{
  "arch": "transformer_decoder",
  "image_size": 16,
  "width": 256,
  "layers": 7,
  "norm_position": "sandwich",
  "activation": "gelu",
  "fused_qkv": false,
  "bias": "none",
  "qk_norm": true,
  "layer_scale_init": 0.1,
  "dropout": 0.1,
  "positions": "learned",
  "init": "small_normal"
}
Rows from block 3 of a small autoregressive pixel model, named by matrix and row number. Rows with one number belong to one neuron. Each number is 500 + 25 x the weight over its row's rms, rounded and kept within 0 to 999. All counts start at 0. Numbers have three digits each.
After each neuron's rows are labels from the 100 images, of 14976, where the neuron reaches its highest value: "top examples" is what is common among them. Only what is clearly more common there than usual is listed. The data: Sentinel-2 satellite tiles (TerraMesh).
# fc1: MLP up (model.blocks.3.mlp.fc1.weight, 1536x256), inputs 172-255
# fc2: MLP down (model.blocks.3.mlp.fc2.weight, 256x1536, transposed), outputs 172-255

fc1.754:480485550487494461514521528476535502514512484490522494472479511499474480493469505499480501537497491503447511455463496521496555493487531518513507516512459511495485501480479502495535529504518462486516546526460469465508496465503529477504498478480496499522
fc2.754:510500458496517538509513527528525456516520531538542525515488498501514496512530531478486483490522507472502516507500530495515453497472487525559515444480511496492542517506526491473488509471497559512505507512489511497504474473468523495450473452491459475478
top examples: main land cover: rangeland

fc1.652:507507532518507488468530481512491511478525499504508504481484480469458523516471458498510526489522470500531513479478537547485557513512477526482472491497467517501548507491462506497520505504487491527521460499518555498502521464567518537473511486519517457540
fc2.652:469535523464514475505484470535488519475504468461485498480448456527517529497458537491534511494482485482486501473532427488512493503458485511423583532505483515546514534486503538568516530476476507485490524502486495487498500444565522507502503495523463499494
top examples: clouds

fc1.546:505482496431527454490487503473515519508484523474481525504442494488462515506513501465485476534533504502498497534467509494496517538386502496446527501524474538489518499499515521514508504502471500509531555493467519499520493483501513499494533484517484499497
fc2.546:509483484518508505523494511475499499576533518544458483490545511492535504486550426476525501498537546533503489479484490518482519480524485506439440497463530525504486509488482487468542493520527486491508441529515526504501486500489475495519527541502512486496
top examples: water; main land cover: water

fc1.559:498477517486508491484549511504500552551467507500534481507479495509488474497512506498528489482521490525488494543516511485469522476484465456479471485520523527489520514471510490467504500485517491491506503486461524459514470459531555481459510494544453473493
fc2.559:468506468526483476516534488482523517509544468493502503474490480500516535478488530469535531444485527480454518519529526516530477489484458499516494448513498509517503535505518512482511511444493493522497516504500515506511523464477554486478499533519481503474
top examples: main land cover: water

fc1.424:484495544483533508488504519481485487502457471469540519520546497510464476521471510473493520505518419489519512485506497529503531525482479466456481506496492496488531482495464515537473528488523515516501484471501472489536462507562460499585538452501499454478
fc2.424:508471477483487493514511519479530488490529481441499480486459472523491494492505514482530441527447526479452501484487536490546472459503476494510534469548500504510475510468473530468515530494503522436505496444501526496514500506469506509511553518500477492471
top examples: trees; main land cover: trees; clouds

fc1.606:485513512507502505486491531520541522445511487538469507466508499547503505505452462522505494482502505502482514463442486521539475512473465491522544499570485518510502538486518531507508495477503454468475503458551521511507535478469497519520522500531514502488
fc2.606:498483509502462490493495518483487508514490522449478489539486518498500466524516490472508495509498532517491549483490561501496497485548501527485453497488428477475527481525502497523489537530456513496511526501472474501479522484481471503483491529470561540516
top examples: built area

fc1.81:499472506497518539494465481501525456488515514553513529495536475466433503502473476523467534497525521498539498499538488478480480514452529472510509510460487521519461465511474520486492503501542495486513475476480499496515490486506533518482514498450508501513
fc2.81:500473481475472522496495520503535468548488499493508457474489510522501476464541572500535477511510500502510500489479551513500545500560489496495485507531522532496478526515477500475547504540491447490479477501500537507506497508483492507494505511557521506501
top examples: main land cover: trees; clouds

fc1.173:493501490504491528542515521493502512499555508480525485496506495482517514506465487512518494495519505482523524535511510502467566498451494528416535490528496483484499490510492500511518491500498529505520537482524542495519459470486505522472537473477491492469
fc2.173:499522476467548502506528498498506497527490508522473513511496563497469491505546512500472543481516509531498479504486483498471496492521492536550472490488509496523522502503509480517537481529451485470503462520471494507528526500523470475510492504467508520494
top examples: clouds

fc1.161:506486533538512490491537497502524482486508487477490528541561520502495497523486533483483523522512483470506496524450481481478521494535503510496515511494460510499545541474495529521487510446516493529486509521528501490527477499577473451496525521496489462477
fc2.161:488513573545449479475502541492511522470477508482501488494472532500462503516510483495535472502519490575496533464482461478522519470518537494494441518520478470491524473482474466496469523470522522554520442475479497506504504531485468501511491503477530534475
top examples: crops

fc1.135:513512527488521497469496514477542510519524508538512496493483535500504509504468522465528449480488502465511479479483498528485474530488489484486523491496518524517528523491494479518501479514508525474497507494540510495514516477534473526535522495502516457516
fc2.135:506530459472498545498490500513508486528509502548505530504477541490563493501534524484544463494469504477440478526516493533496493475491480457454491506481516493540508511478514490461488479493468472463487478537530519500495473509532492523486509475463463490488
top examples: water; main land cover: water

fc1.229:498484528529559488509503494517501536478563496513477502508523501473505530537464455497494524508550492483509490508530480537524461499505516472497506455517498520522516474500499444521464477517495543513494533477475510470508501494471550466470520519530468475510
fc2.229:507531476498489499517507499512479483540485525512507529486555479514495506531488525450501534493525501498516481525518482517485520496525541530490520520502494476478522481548486476510476511526465513496493578501523513507491509486523493507519527525509516439483
top examples: built area; crops; water; main land cover: built area

fc1.712:483466523472524481498473494495527525481463520497503508481548534511483499504464456492474538539516531479501463465526540524478505518470509507482504499506489539509466463521492455524504526544488437528541515497480495497491506482497538490493520475475507488523
fc2.712:516508458522488508517490452528492503502509483522497491512495522499513484531515557484502488491460447508488475500478457518499480511469491508530485472493502470492475510503527504516499493493493564464497459522509466519519540523520499476488505501472518499468
top examples: built area; crops; main land cover: crops

fc1.491:497480522491502468520479499470517508518524489491504497569494508456494509508481499537457531512504510504497476474453556555511539504487498514469496463487462495502478498469505500541498500494523547513497470492494499513523485495499526466541519500478487478475
fc2.491:499507499528499464566577506543505507530489536521497496509559472487479501506508521511528494477537478451496477502488427503528475513475505474526499496546502457500522491513516468516526486513517472504491484505507475495518464485503521495500477468528484493475
top examples: main land cover: crops

fc1.475:557450479483479458524495511477530481558493499471524485516487556520515454545513508466488516514481488498524502498461524485509501480510492473515544516488536531448530486519467504465481507536495538508521534493516520510546500490489489523487488485521532456459
fc2.475:510479497453516503510480475488533445550498474525498489497507506505513469504487480508514505506484500498550474520488518502494509487492482459520510488505514516495470478528522517482522553496478455494482494502532501473510502522463531514488549532472551499531
top examples: main land cover: snow or ice

fc1.556:478516512500518479508562506480514499499525504487488433482531508530509515492519513445478528521513485512525501460501511459471495499500506507495501532503517519509486524460485539486538509521518497511496525495472544506489506483498502498521496477509501449479
fc2.556:507510497536539484507457482533546484521540500504514485483512413507478514503450505547516470504478480508537496472492509477482494502466517465485551485447513487485513503469504487484514494455512518518501560495475537492497417488468476502518504474506540509492
top examples: main land cover: trees

fc1.648:520451492555513437509498501501515517529541514487535494510492512473460472536503517477496537530518510498554506529525493492499493494525525476530458513497512513506512458535496483527472479514504475533523478477463507473505497503503509480456470474472520520510
fc2.648:493511486457497487533549501495503522494484502502501529529500506515552523499450474534558525489518489504500439505492492538514492495499475539504527482500505507502529498534529482513472495517470500557517474518497482495513459445469513466511491514552522527493
top examples: snow or ice; main land cover: snow or ice

fc1.719:456474550496498494529573521504503532477493502505513491519510487479488497497525502502434509489552497509517513453471488536522527536528510472494483460478515477497529487532498464557510502481521557494484445470475476517523504468480534465500483507531527457470
fc2.719:476511451497528479543524513471540499537536527537498545487513427498461515511475523454496512487479558531518512524507531541548504522470460507516554546559522490483484479510462489545509491517496519521495489492481495510515502491441508489525507499496462517530
top examples: water; main land cover: water

fc1.473:522509510521509494438496502462527533493543510503524506494486529515539498508520480520428487502490485479507547434507477501469540544503521488504496526482513542513495502473493527481542491536493507485496536521499502477464512499538497526515509465457481481504
fc2.473:509509509499472487516510458538529515521470515528503470488465470495521474506511538450492496504545468529479530484541493497560467438525539461460533463538509518501480472481501451525500517547498462461518504509487522505479520506458518498469486518493518502555
top examples: snow or ice

fc1.644:478496518496522477514484534473473514502464476520530504476497542523512496535509475464520546532529496506520484501521503508481523498503494543488467484524513499447466493481484483499485479483495460485488523498509476501505457491498568475460520470491491454520
fc2.644:498515420475516511504488493568515503528471526527485508524508430501536494513461502512403514519507496485523507475506484453537480508489499528491510550517544530497512526489493523517503482488531496510494495522525514520520489511523508513521517509496463478509
top examples: main land cover: crops

fc1.411:482470499469501498496541497480499518495460512511500469509524511499445475541516486514470525525529519486521493509464554535475545508479491525515479521503513503483491484503459500523454476499505505497484479520503479493518448512512503456543527508517514501548
fc2.411:486527545493468498505479527500518503458508506490514526522506467508516546494468536569464521524454469480485465502523495516444506529550494568483473526540506482502480471488502519549502510517483506519495525504541469487487456538469441486513493491495493511494
top examples: crops; built area

fc1.407:529479498447535498508500499541541488494467529480489504480536532499490468504464496528512463494515434477486494529518518541520541493437489474494514489534508510460519489514489490483547477501476475491528516509514497510538507451512484502501549511508487459500
fc2.407:505516493505495503526516536471455487466506488489465517491461531507488501495522439500533551494479491543505514455502494518493472467524489520519528515502489506529487504531518523504476504512515553535502431495541499482517516504536497505493521494501522503546
top examples: trees; main land cover: trees

fc1.379:497522483504523474514557495481489480540493541493511511531541503490495472484508503506463540539537524506547483472507503483513557547460492482486483517538499490499468493541512532513498472508500473483486491493481508504495479494527481490526531473498519444481
fc2.379:489524468483523472465485517513495528552540482516507526506541412491500472499455490517467533509484479486485494503523484442509518508497484524518497504530480474526536489487484495538491507540489494462486530525486499517477476508530502546496503530469493497485
top examples: main land cover: trees

fc1.73:533474501508511506512504506541534520500484493498497504510465509443513432518515441505482464499500485480505476529466506555491580498495446512511508429497527537492494509491506499517569474513501464508509514518468506527501490488518506479463487440500467464493
fc2.73:479540516469506497510519509513467518494499521498502506528500492503510513520496501509451517511485457474499471487491459472498496505509497478497487547494503439504473459493507527562479509546462463507512472481546477503523474503538483439506531566473431440498
top examples: main land cover: rangeland

fc1.689:519507514493518544481484515507544512516487484520501488497455508508484491482468463436492500489511467516499474495494510483493491468483530479524556493524515512485501478475440511480492478454475512451492520481545505480540501471479460489469514505480504523509
fc2.689:488503516513495492469584523477511505530461508487521458475571476526527538528474526517500511527529477529520507496502521508489503480486545498480456554528463474510502497529496493481475539542520473515484485476534515487462487527508489505548491515552527488504
top examples: main land cover: snow or ice

fc1.640:480477520505552460475500511520506538541485533499488512508571483485446475484508505486478479509508542528486511501540497485552495520484490438501514477519490486492515524544478479516514491516561434487486499481526520514534505471493511478522523449483546485526
fc2.640:479518494434527477495475489472485500492543469483457571486492535487498489494470487510543526486452510533520464523510505492529468467533470501499506471495476479505519524518489483531451505546481561487489527507500484491511521484469497502487481551519479501516
top examples: built area; main land cover: built area

fc1.28:510496504483493507509478497506526498529519496543471481527539489473476487529528491472502487511540488457532521522494478528519465490505542446506494478522527452487504511455455479444457510492509545461460499471516512488505502482541503509487504514485514470492
fc2.28:526495484538494473474473531485472449488564470486492510487470529482465452532492489504466485504533518458509522502487504567509532521493496497505485512561509498482486522468458519461537520484490501494460524496489517497486512498544499556528502461522515451445
top examples: main land cover: snow or ice; main land cover: water

fc1.560:499462532515517454501564484505533543506531504491493461515515509500510498545494509505492471558545465515520515510500491552505576473492490517487500483494501493463521491500497523541535491567510459536533438486456518502493487504493499479500500469537522469486
fc2.560:475495488534504503479538462463500532549537483491539483480538479547443492504457510489490491510566481524524509495509471455564560480495471487491522482505504511505484491491501492557544511552499453471525487530527568499477505516492463502496499495547490487517
top examples: water; main land cover: water

fc1.588:524484523486489517475493529521530485506446496511510488500504478473460480473522459486478526510479543504496464501495533504520518507484514498505471468494499528505497491489499500504490454510488491507498437493426514495507459460516540492500529519540484529520
fc2.588:488523593451467526463492509506512525510478544504515548493505517483511485466511452552471520493509500519486507515516542522534538540502467498448499529510478513508490486491486482513513471518468509491492518495519509493488530468515515482470542476556497493516
top examples: main land cover: water

fc1.516:495505475509504471494489515486467486513497534532488525503524482519494479505503492512522521500488474521519502487480507564518490497488520471543509525522534486473485538531492472499477475474513514514472456449511491479511531492509482498487465478490525478482
fc2.516:490463484514479484486544480514552494540467498496556472494537450492486487518518455513540511506477546455485461493493536457486507485496502526500505503514496503477509451511510496491489503538487446490510513511479501499478447530499508486477441546518504517503
top examples: main land cover: snow or ice

fc1.19:482456520499496505476516468500507569513472532485497467499471517537534499521504527454491461506524508494505496512477522491487538511511438482495484460507540513480529505439478490474546503511487489488565504490499498496508495448496523475512522517532492498545
fc2.19:486477494510457520537481479523499550462518465516430484483494517506554510499534473502516470426511496529485515480499570521498464461524463505481541491486528490501518519494543459506549499498471506497527485510477501513512569483466537439449500506463394478516
top examples: main land cover: rangeland

fc1.551:488505516505522521472551505502514520485469502535564483481443529492485476499464459498470540477518415483520513524510513537457602480480467489494536497490511514485526491509500542506543499506489507505480479511498496513544524483503512519500489480508477506501
fc2.551:515505484513533481527523533487476492475525495471486560519502516477521547490482433523482505487460501515522502468530476527497478504496488519489509520521486514503502555526516555455498511487534524496501484463475532500541527494551482496514530493500487489518
top examples: trees; main land cover: trees

fc1.402:486491506524498531494532535482525498550474488495546507514515502515499491493469532523519522497499462501500520514488514503455509496482464500537496446524500507495484517519489526532494509473501469530516447506491492503533498506521506542514530510562526479510
fc2.402:496481496497526525484438492462480489500503425495469492498491509508480481490527491488476456493483488515525534431462478491484520561480512519447533532469475514534466515498485557511550507468514500495498468494474499509526494496469515507482528497438462512491
top examples: clouds; main land cover: trees; main land cover: bare ground

fc1.522:502496501526493511484507529519469497506459516502528499503548467510463487499516498496492542520519617466510517487488531492499502501473514569512516525526460486491476491535469494507506502520531452517497478452492514522523537519564511496552475527521507503519
fc2.522:489504569515494543506529450500521510460482473510490477493477504486489512491487457499553541503524423497489522534507395556450495487510460497473517474466494473528521500486506532467471487475521459499512510584471499486505512487478466477483485501490523494506
top examples: crops; built area; main land cover: crops

fc1.106:505485517515507474452500505496553502502482490547499508503445536520487516496497453514525476491512523524526504452516566495495527504490480508513474531472531493517505513500505492503498518500494478525548506508510523488526498466537483489507482471530503508500
fc2.106:511490497470506475499530527514519480510470495445517534483533450489468485507494493510513466498487500509505448446462480461535471457485490479500517527546487473476485504510474537495514502505494469495494552541440463498516504516467528498517503506501485513537
top examples: main land cover: snow or ice; main land cover: bare ground

fc1.17:501491519520489475522537450496478521507516517501486476546496508484432501558471491518519526502532469500535509520498513479500526489485508513549497473482502493481468480500506494509510505469531497530540516477452516494531483505520533456460466519507511493501
fc2.17:476519499535455473527533510468531516516497476507503516505547475507517534529455522527493579507476514575482472479513463505522507500500546497542473485507502440477475498503501515506499500487526446534510456509530489486506528504482492478524429501524506477514
top examples: trees; crops; built area

fc1.287:494471502507493496487502513460522534489519470532517524520496531464466519521508520510487490530495493486546527474518513473480467495522482545513480487504503525483467499493503516493497520547502500511496492512496516472513508468506510499470473494466512471537
fc2.287:495527521497515496528487491467522514456489488529470509468499538517518524495465498568527485497489496530496502520484465516464568493509497480529480518497532514488467510510493501504523502501519495530480501469546504481506459527450513483544473465523522514508
top examples: main land cover: trees

fc1.548:490507485442538514492500497466521484505487466463502516475482504516515446556457482487468508522520545504542504469456506526474553461497463466464536508489501505506508489488477483505505535505492521537497507490509490527543483419520531474515518477487460436513
fc2.548:507521506496491488469541560460500489501501502529495587511515512504508498494513492491484498462505484547511501452492564542512480524527496523510437457499523496495519512567549498479512492525500485503499494498520485508495490533558529498512507517526471476511
top examples: clouds

fc1.185:510485523507464432510514521499458508511468517495507459534526508488423482524476500499520509561532448512491519522494490483500525488524498494509531456512524499479491515512479522489517512476551492503543448534466514507531463540532465487457500507521488519555
fc2.185:541522471517494453500519535475475472531472483488547504525525548483564503524497498516519479558464519482534497518487449462534514498508525502545469504495520467466470493501509502487497511512526473530537447522489525508495526523510476495503454495518481475532
top examples: main land cover: trees

fc1.683:503482503518488525515457520420498497510478507519497513528510513497495476450493501503537515500541506484522483497473528505550493526485471500546489465509525514501463497501481495534549496490526472512528487505507457498566470492497467515488522487491498477513
fc2.683:508498523504493481509558494521523457497492480508540511500499537456476484487504506507478522494477483491498501542485501515465473478504529538508529563505480500512487460534501515509543493502483460504481512476482497501498521528468500513509529529500496483477
top examples: bare ground; main land cover: rangeland

fc1.572:484483464502514533480515473448463529527492491481509535517544476476502495501489516524493464527499470458506503506495524529493479523486458527530502505498483545466479507485499515468521505439516439535503491537505519529497515492524497565525519485495464485474
fc2.572:521545490456527484501501543495464514499497526495511522472478468520471539488488472479542452484519547518480499474512482492500516459481492552482514479492492524506573526492502495494501518572511546526486520494515505498506489476525513521491487482494498518528
top examples: trees; clouds

fc1.53:493508560501494529526524516484490502498513492508482441520533479480502512504485516492498522552511466483526515493501504520453528493474487519517486456491520501514501491519479523522487518486536497558528445453444514456515483525547554521466517484516491499474
fc2.53:471487539511491459556509533514499488490447526513492481490504483479465567462477509474538499524497513475527490534511517508434523485479512512524509493504508487496514501500498492497503496459529479495526485475487518488509496449485545499510489479516513520481
top examples: trees; main land cover: trees

fc1.677:514525503487521532504456499482515453527505491497515513502513508505471482480477490548534562483550513513549485458523485516500488522474486485506507496518480521495493466506491486505456476500530536528511464514521458504559454503512542514546497462496472487539
fc2.677:496502479463507555530558516524487518482459442501500487505506488518467488506519546529517501483537452478531522480498485510534527443494504514532558477507544507522492518498503467482551532512503486495503484543508505496521491519433501530481486492518489529505
top examples: main land cover: trees

fc1.352:515512505583493490453524490460487497513492546506537494495437486494440487494496488519492464514486553526527488479517493528523546538487513520466488498490499497468469505503496491531502472505496521525531456478520462528510493470521502541555491493518476517539
fc2.352:500488513500492528504516418533475512500465530516511506482476495502476468502523479426536501490554475497548514499503520514481498439504485479492561487511506537535525496472508474481530501518510457448506511532475531499508499495406515510454516495515465486506
top examples: snow or ice

fc1.293:497515526483502474485522490512535492455514517488487515477489532466469516523496441484456512522505516490505500534493525532511482461446473511500497472487482521487538474474521552486472495531481489528535527514481517564523505455490517513505511517526495483509
fc2.293:527529552465519476528478470457492486491526504477460509464478488487503539435483536486497454486488484501509514504501496507516466491462528477421526521499481523523511488510483472470490514468495498489514544482479521504514504470495548562549541446470503547561
top examples: water; main land cover: water; clouds

fc1.126:512501519576517487476526504509467573512454509511512513512512535518500492513487511494496470532501500512525498530532466500495516578480499471453488519550511510510466524518482473501471491478537511485492501456531503495500457512535520536542520443501498489525
fc2.126:555487498491536490504503487549533492527545527535492469482500515464535511501459470479543526521491471514488493519501519474520496431462524505491522471491498507552507489479501460496500489498526524532491452533484521497506475474462510496470494483486493525514
top examples: snow or ice

fc1.67:512499542484502501467520481516549503495484535518478483491510499479488508498511497514518532485528522552526513448536510505485528540516493503472500526525476495537490484489490486491519506495506549573480523492525528492499482493493537523550478478488486524507
fc2.67:543499470531502482484466494498493528500514472535519515519499563497506489491483544470519476521518459478506517532511491487498494500431511473524510517471498525530538511549482462496510517475512487491511486517496549502489470488451549504465499498509521484473
top examples: main land cover: crops

fc1.33:510470466554501494507518542509476540497480488500492481558513521488482511496502495471492498497509508495472533524458492493487512510536490522518523498519523509512525499519452486488480449524518488500486467483520458533511515501510470507510520489465503491517
fc2.33:510512477515503492516478480454507486441543487514538487520538509521477485525488526532482513480455477514493565483486502493565545463480474503495464483475504506474467508482497515517483525495515507508504506503473543510501563537456458490505535508495564516486
top examples: snow or ice; main land cover: snow or ice

fc1.363:471502516510482483500475497477483512496536537533534510511492517514469523485467457503457539489526505512498529513453519481458508536484487513533549486493495525476484493550436544503518499461505512517501473456491529510561534507477508503472537537503511508507
fc2.363:454513497528508502488506494499497475524506490500531497502515509491505527503529458504515506503493523492496536509462540515501549473507503470515469515460498483491479521545489543473487525501533390531502499487504494493520507497495509504454531549482502431497
top examples: clouds

fc1.46:485484504461518458499574478502508487524479511497496483497535552532508492548505485518500487455541482482524503496542491496535512489487490530497504479467498499500467508507491488522496508538511500552499452515491502509512487501568510488487485468537505486496
fc2.46:508495497478518480458478475461523522538520493503488481454565508550511482505453469470481524415527476525505505489524463486516503488492496477505437501453504507499520513510480471519521527566516541495466505536494516505479472524506507520522513491506542495515
top examples: water; main land cover: water

fc1.336:525464498492524483469509547461525465524487497503528475493498503507487455536501502489479512493501496512479511488432507491453521501470456509497554512532487545503516497512496491510517496503537479493498500522498494491517440467461502523529569459508459488484
fc2.336:515533494527495516499476462503454474467575514433559539513499513507476508516517501532459488507496498497495504503501443512545513526514498511467517535471507503494454507500498522510501513516453494501497488536523490490507560545522480484497511491530495498477
top examples: clouds

fc1.762:518478479481503441527516475464532508533505485489489512485509507518450511516479503484513480507489495489506528509466503434537502505468488516530526470462487530487471515497527509467500487496512483518505520502498462494507475480517466485517487484485509475483
fc2.762:489483490500503467534526512520511470529483493587518486509575493495549492506523493529541539512510548512519442470482536516526483517505502477523466531528483480476481455532497524519516519484493460478481477447514465496504498489483523491467519517486501447496
top examples: main land cover: snow or ice

fc1.650:470444498530492478507506530475484487552502489507536493484511494541463457520483502493513504503513479505508546475487527483458497467504488474494555511464502550459487488528480540478521507510540537540555473523479514487537452524530526503454549490499516489561
fc2.650:514529514483512469501524528444465521477550487464497490503520527499507530487519490486513466467493507489451483498485505530519551472479481517507467509444519483479464470479501499527509522512514497532503496474542490495546523503507519468508502492490433446462
top examples: bare ground; main land cover: bare ground

fc1.284:511479480530496506515551438472464493513475518509474440507542501499477439490515504488528539462532531502513503534503485482561537513472466507519474476517501468502456488478488485528497448510529464503481493520509458524494509502504482484462526497494486487497
fc2.284:506482474490529489513489514510516512502490511505511527514470556498543483525499468521439545482471485489489553491477506490536507509479443502456486531473547544491433481488482494575507492502480509514486477434500482509532527518516530443500536478492470473500
top examples: main land cover: crops

fc1.310:477494495505504480491488500494503514460523490508499518502459547528493516527461490492486523503521486458509494472489546469460529493539496494509536478537469544507494506518514528489480501495484522485463510509501497482538538476516536507464486483520481493533
fc2.310:499524510518571497500542493519484507530527594530496478499560428507488535493471471473501513483495488537487533516524460510510498499434515511474487505483524514511491491518487496499501488498541507548502496475477543501499481515519467487524526517519518489471
top examples: built area; crops; main land cover: crops

fc1.519:497482459528507497453515504546527488533483461529542532548506472500500456533502519524529512508501508494464503527506464479532465518513515536495577490518500504511486529514466452484494506487510479510508452584484531507518516521527459502507505480502508477493
fc2.519:522483496461537489532413518471474471451474468526481505507494504516546517490505454465479488481494484536503500506505552468464522528497501500451488493505497520499496484513485532493519479501528505507483500469487485502501506533492539496514518466490465522523
top examples: clouds

fc1.146:527455513499517485465474483485523528537509502533487505514538503516512489499502484522525472518505471490535468509516492498534485527504509470463491512539483523518491523461488485498486482478533496497497532461555528487500510504568499527501540470502525395526
fc2.146:488500473490511515520513465492492528514517502512490495509565522510583492497510486503436523494484543517426503485500546516440496510490491524528500475487516512489504501489509489489528475524510524513470507511528516509492520513542516543579488481452512483529
top examples: water; main land cover: water

fc1.143:502501534469510510519531496487501518481501478506478467534533484505480534524496525507518509546512472521485523521491507497487495503494497507447486481496525492503526483491508509466475481534529489513461491513484489506518510503517521509512459489538472493497
fc2.143:539501532524545519498453479504523499522500522513461493490490462507471498510485475506483497499536541497538511501518483482539501530510520527558487490501497509517505525537497532480522505500517470489495509531477520502491502530587440516487493445547484487518
top examples: main land cover: water

fc1.299:500515550474521497515510494502509487470548536521521529511524520477526511488443475542500522519534515475513504505496480490487490502463519502503507488501497506458506469478450517486501494478524455525519495531448504502529481472493536538474501472523520499490
fc2.299:521508558483525521490516466492516441499505530508575528493506471474448495502495515499500546506503479477547522558509486515463481534493512511518530523493469448494540462490491474475463489513520468500525534521474481492498485500434494509510514430497534494481
top examples: main land cover: rangeland

fc1.695:494485527484489494499497514513527484522482505503489472510579464544417476508530485480499528508527495444499532490474500459477514520461503501563519489496494510474514506502485509500498501479521462516499522508510458505529488518505475490479545519520521453508
fc2.695:504513523452496460468538532539527507485485459489506504519474505503528521490460547515534547492464427518471516510518482494467486467460477497476551520489513503522503488505525527494496527481501412522514514529486511496520452516546529479444470502506474511478
top examples: crops

fc1.425:512454493507504498482469495484537520499510495484501495523525499484496516505517478531487486472481545490495511510473476522556499553497470512509505490538501520471485490496501472496547505462522493548504582454499495529515529513506498561540546455497484463501
fc2.425:528479486532480504507529473536478469521498548509526470522478542494516523497533520458484471505472489482526493477475560503473490508490495418463491466509504486486489499509496552521506514502485471527501492470536482516487523505445495560543526551492464497521
top examples: clouds

fc1.18:494487555489487497481537500466533508507530500509490460477486524489475504532500488570529484469524497521528522516478539501459582547460477457488479473479525487489515485529471493533521512519537533490509498493467553469500495507482513487448567495530496501504
fc2.18:502492493503486538469487420442507524545526504489508515442499446519461491500522516466498520456531467512481476472506493499545503512430517453441514508505493472527508484535491453528527527541508514481505472553485479486474508510487484507495505534499475492509
top examples: built area

fc1.454:482502561467495505492570516463480493476479516503486516543524521475509503525520496548479552502500523470536502490467500462505530482501482500503468507497467513505540483510493541484499504495478492516488468511430485514538497459512547531505520509528459473480
fc2.454:520516553487480523482541479452507487498452443485520487477453449509493500487520489501500490524483487459522512514503506475457511528484518427534523503495494469501498465475517512458476491508483499502520552517469505491503466510561517547541522494484469486474
top examples: main land cover: water

fc1.385:475460520478481472501486513488497513526484514554521481499511514514408497468478482540480499500522467491513533501506509481459502517507485480533532399475534521481462509539492525469547516484571515501522460505469521457544512542531479486455505479514493540561
fc2.385:510533480511477453498499487494498536456495507485483507508530480499540520505497423496467457515441495484474477490520531471455518475487503478570466535517525476503505493486502511518510532523499509517501526470535496501510503514525523431503467485499463490517
top examples: crops; built area; main land cover: trees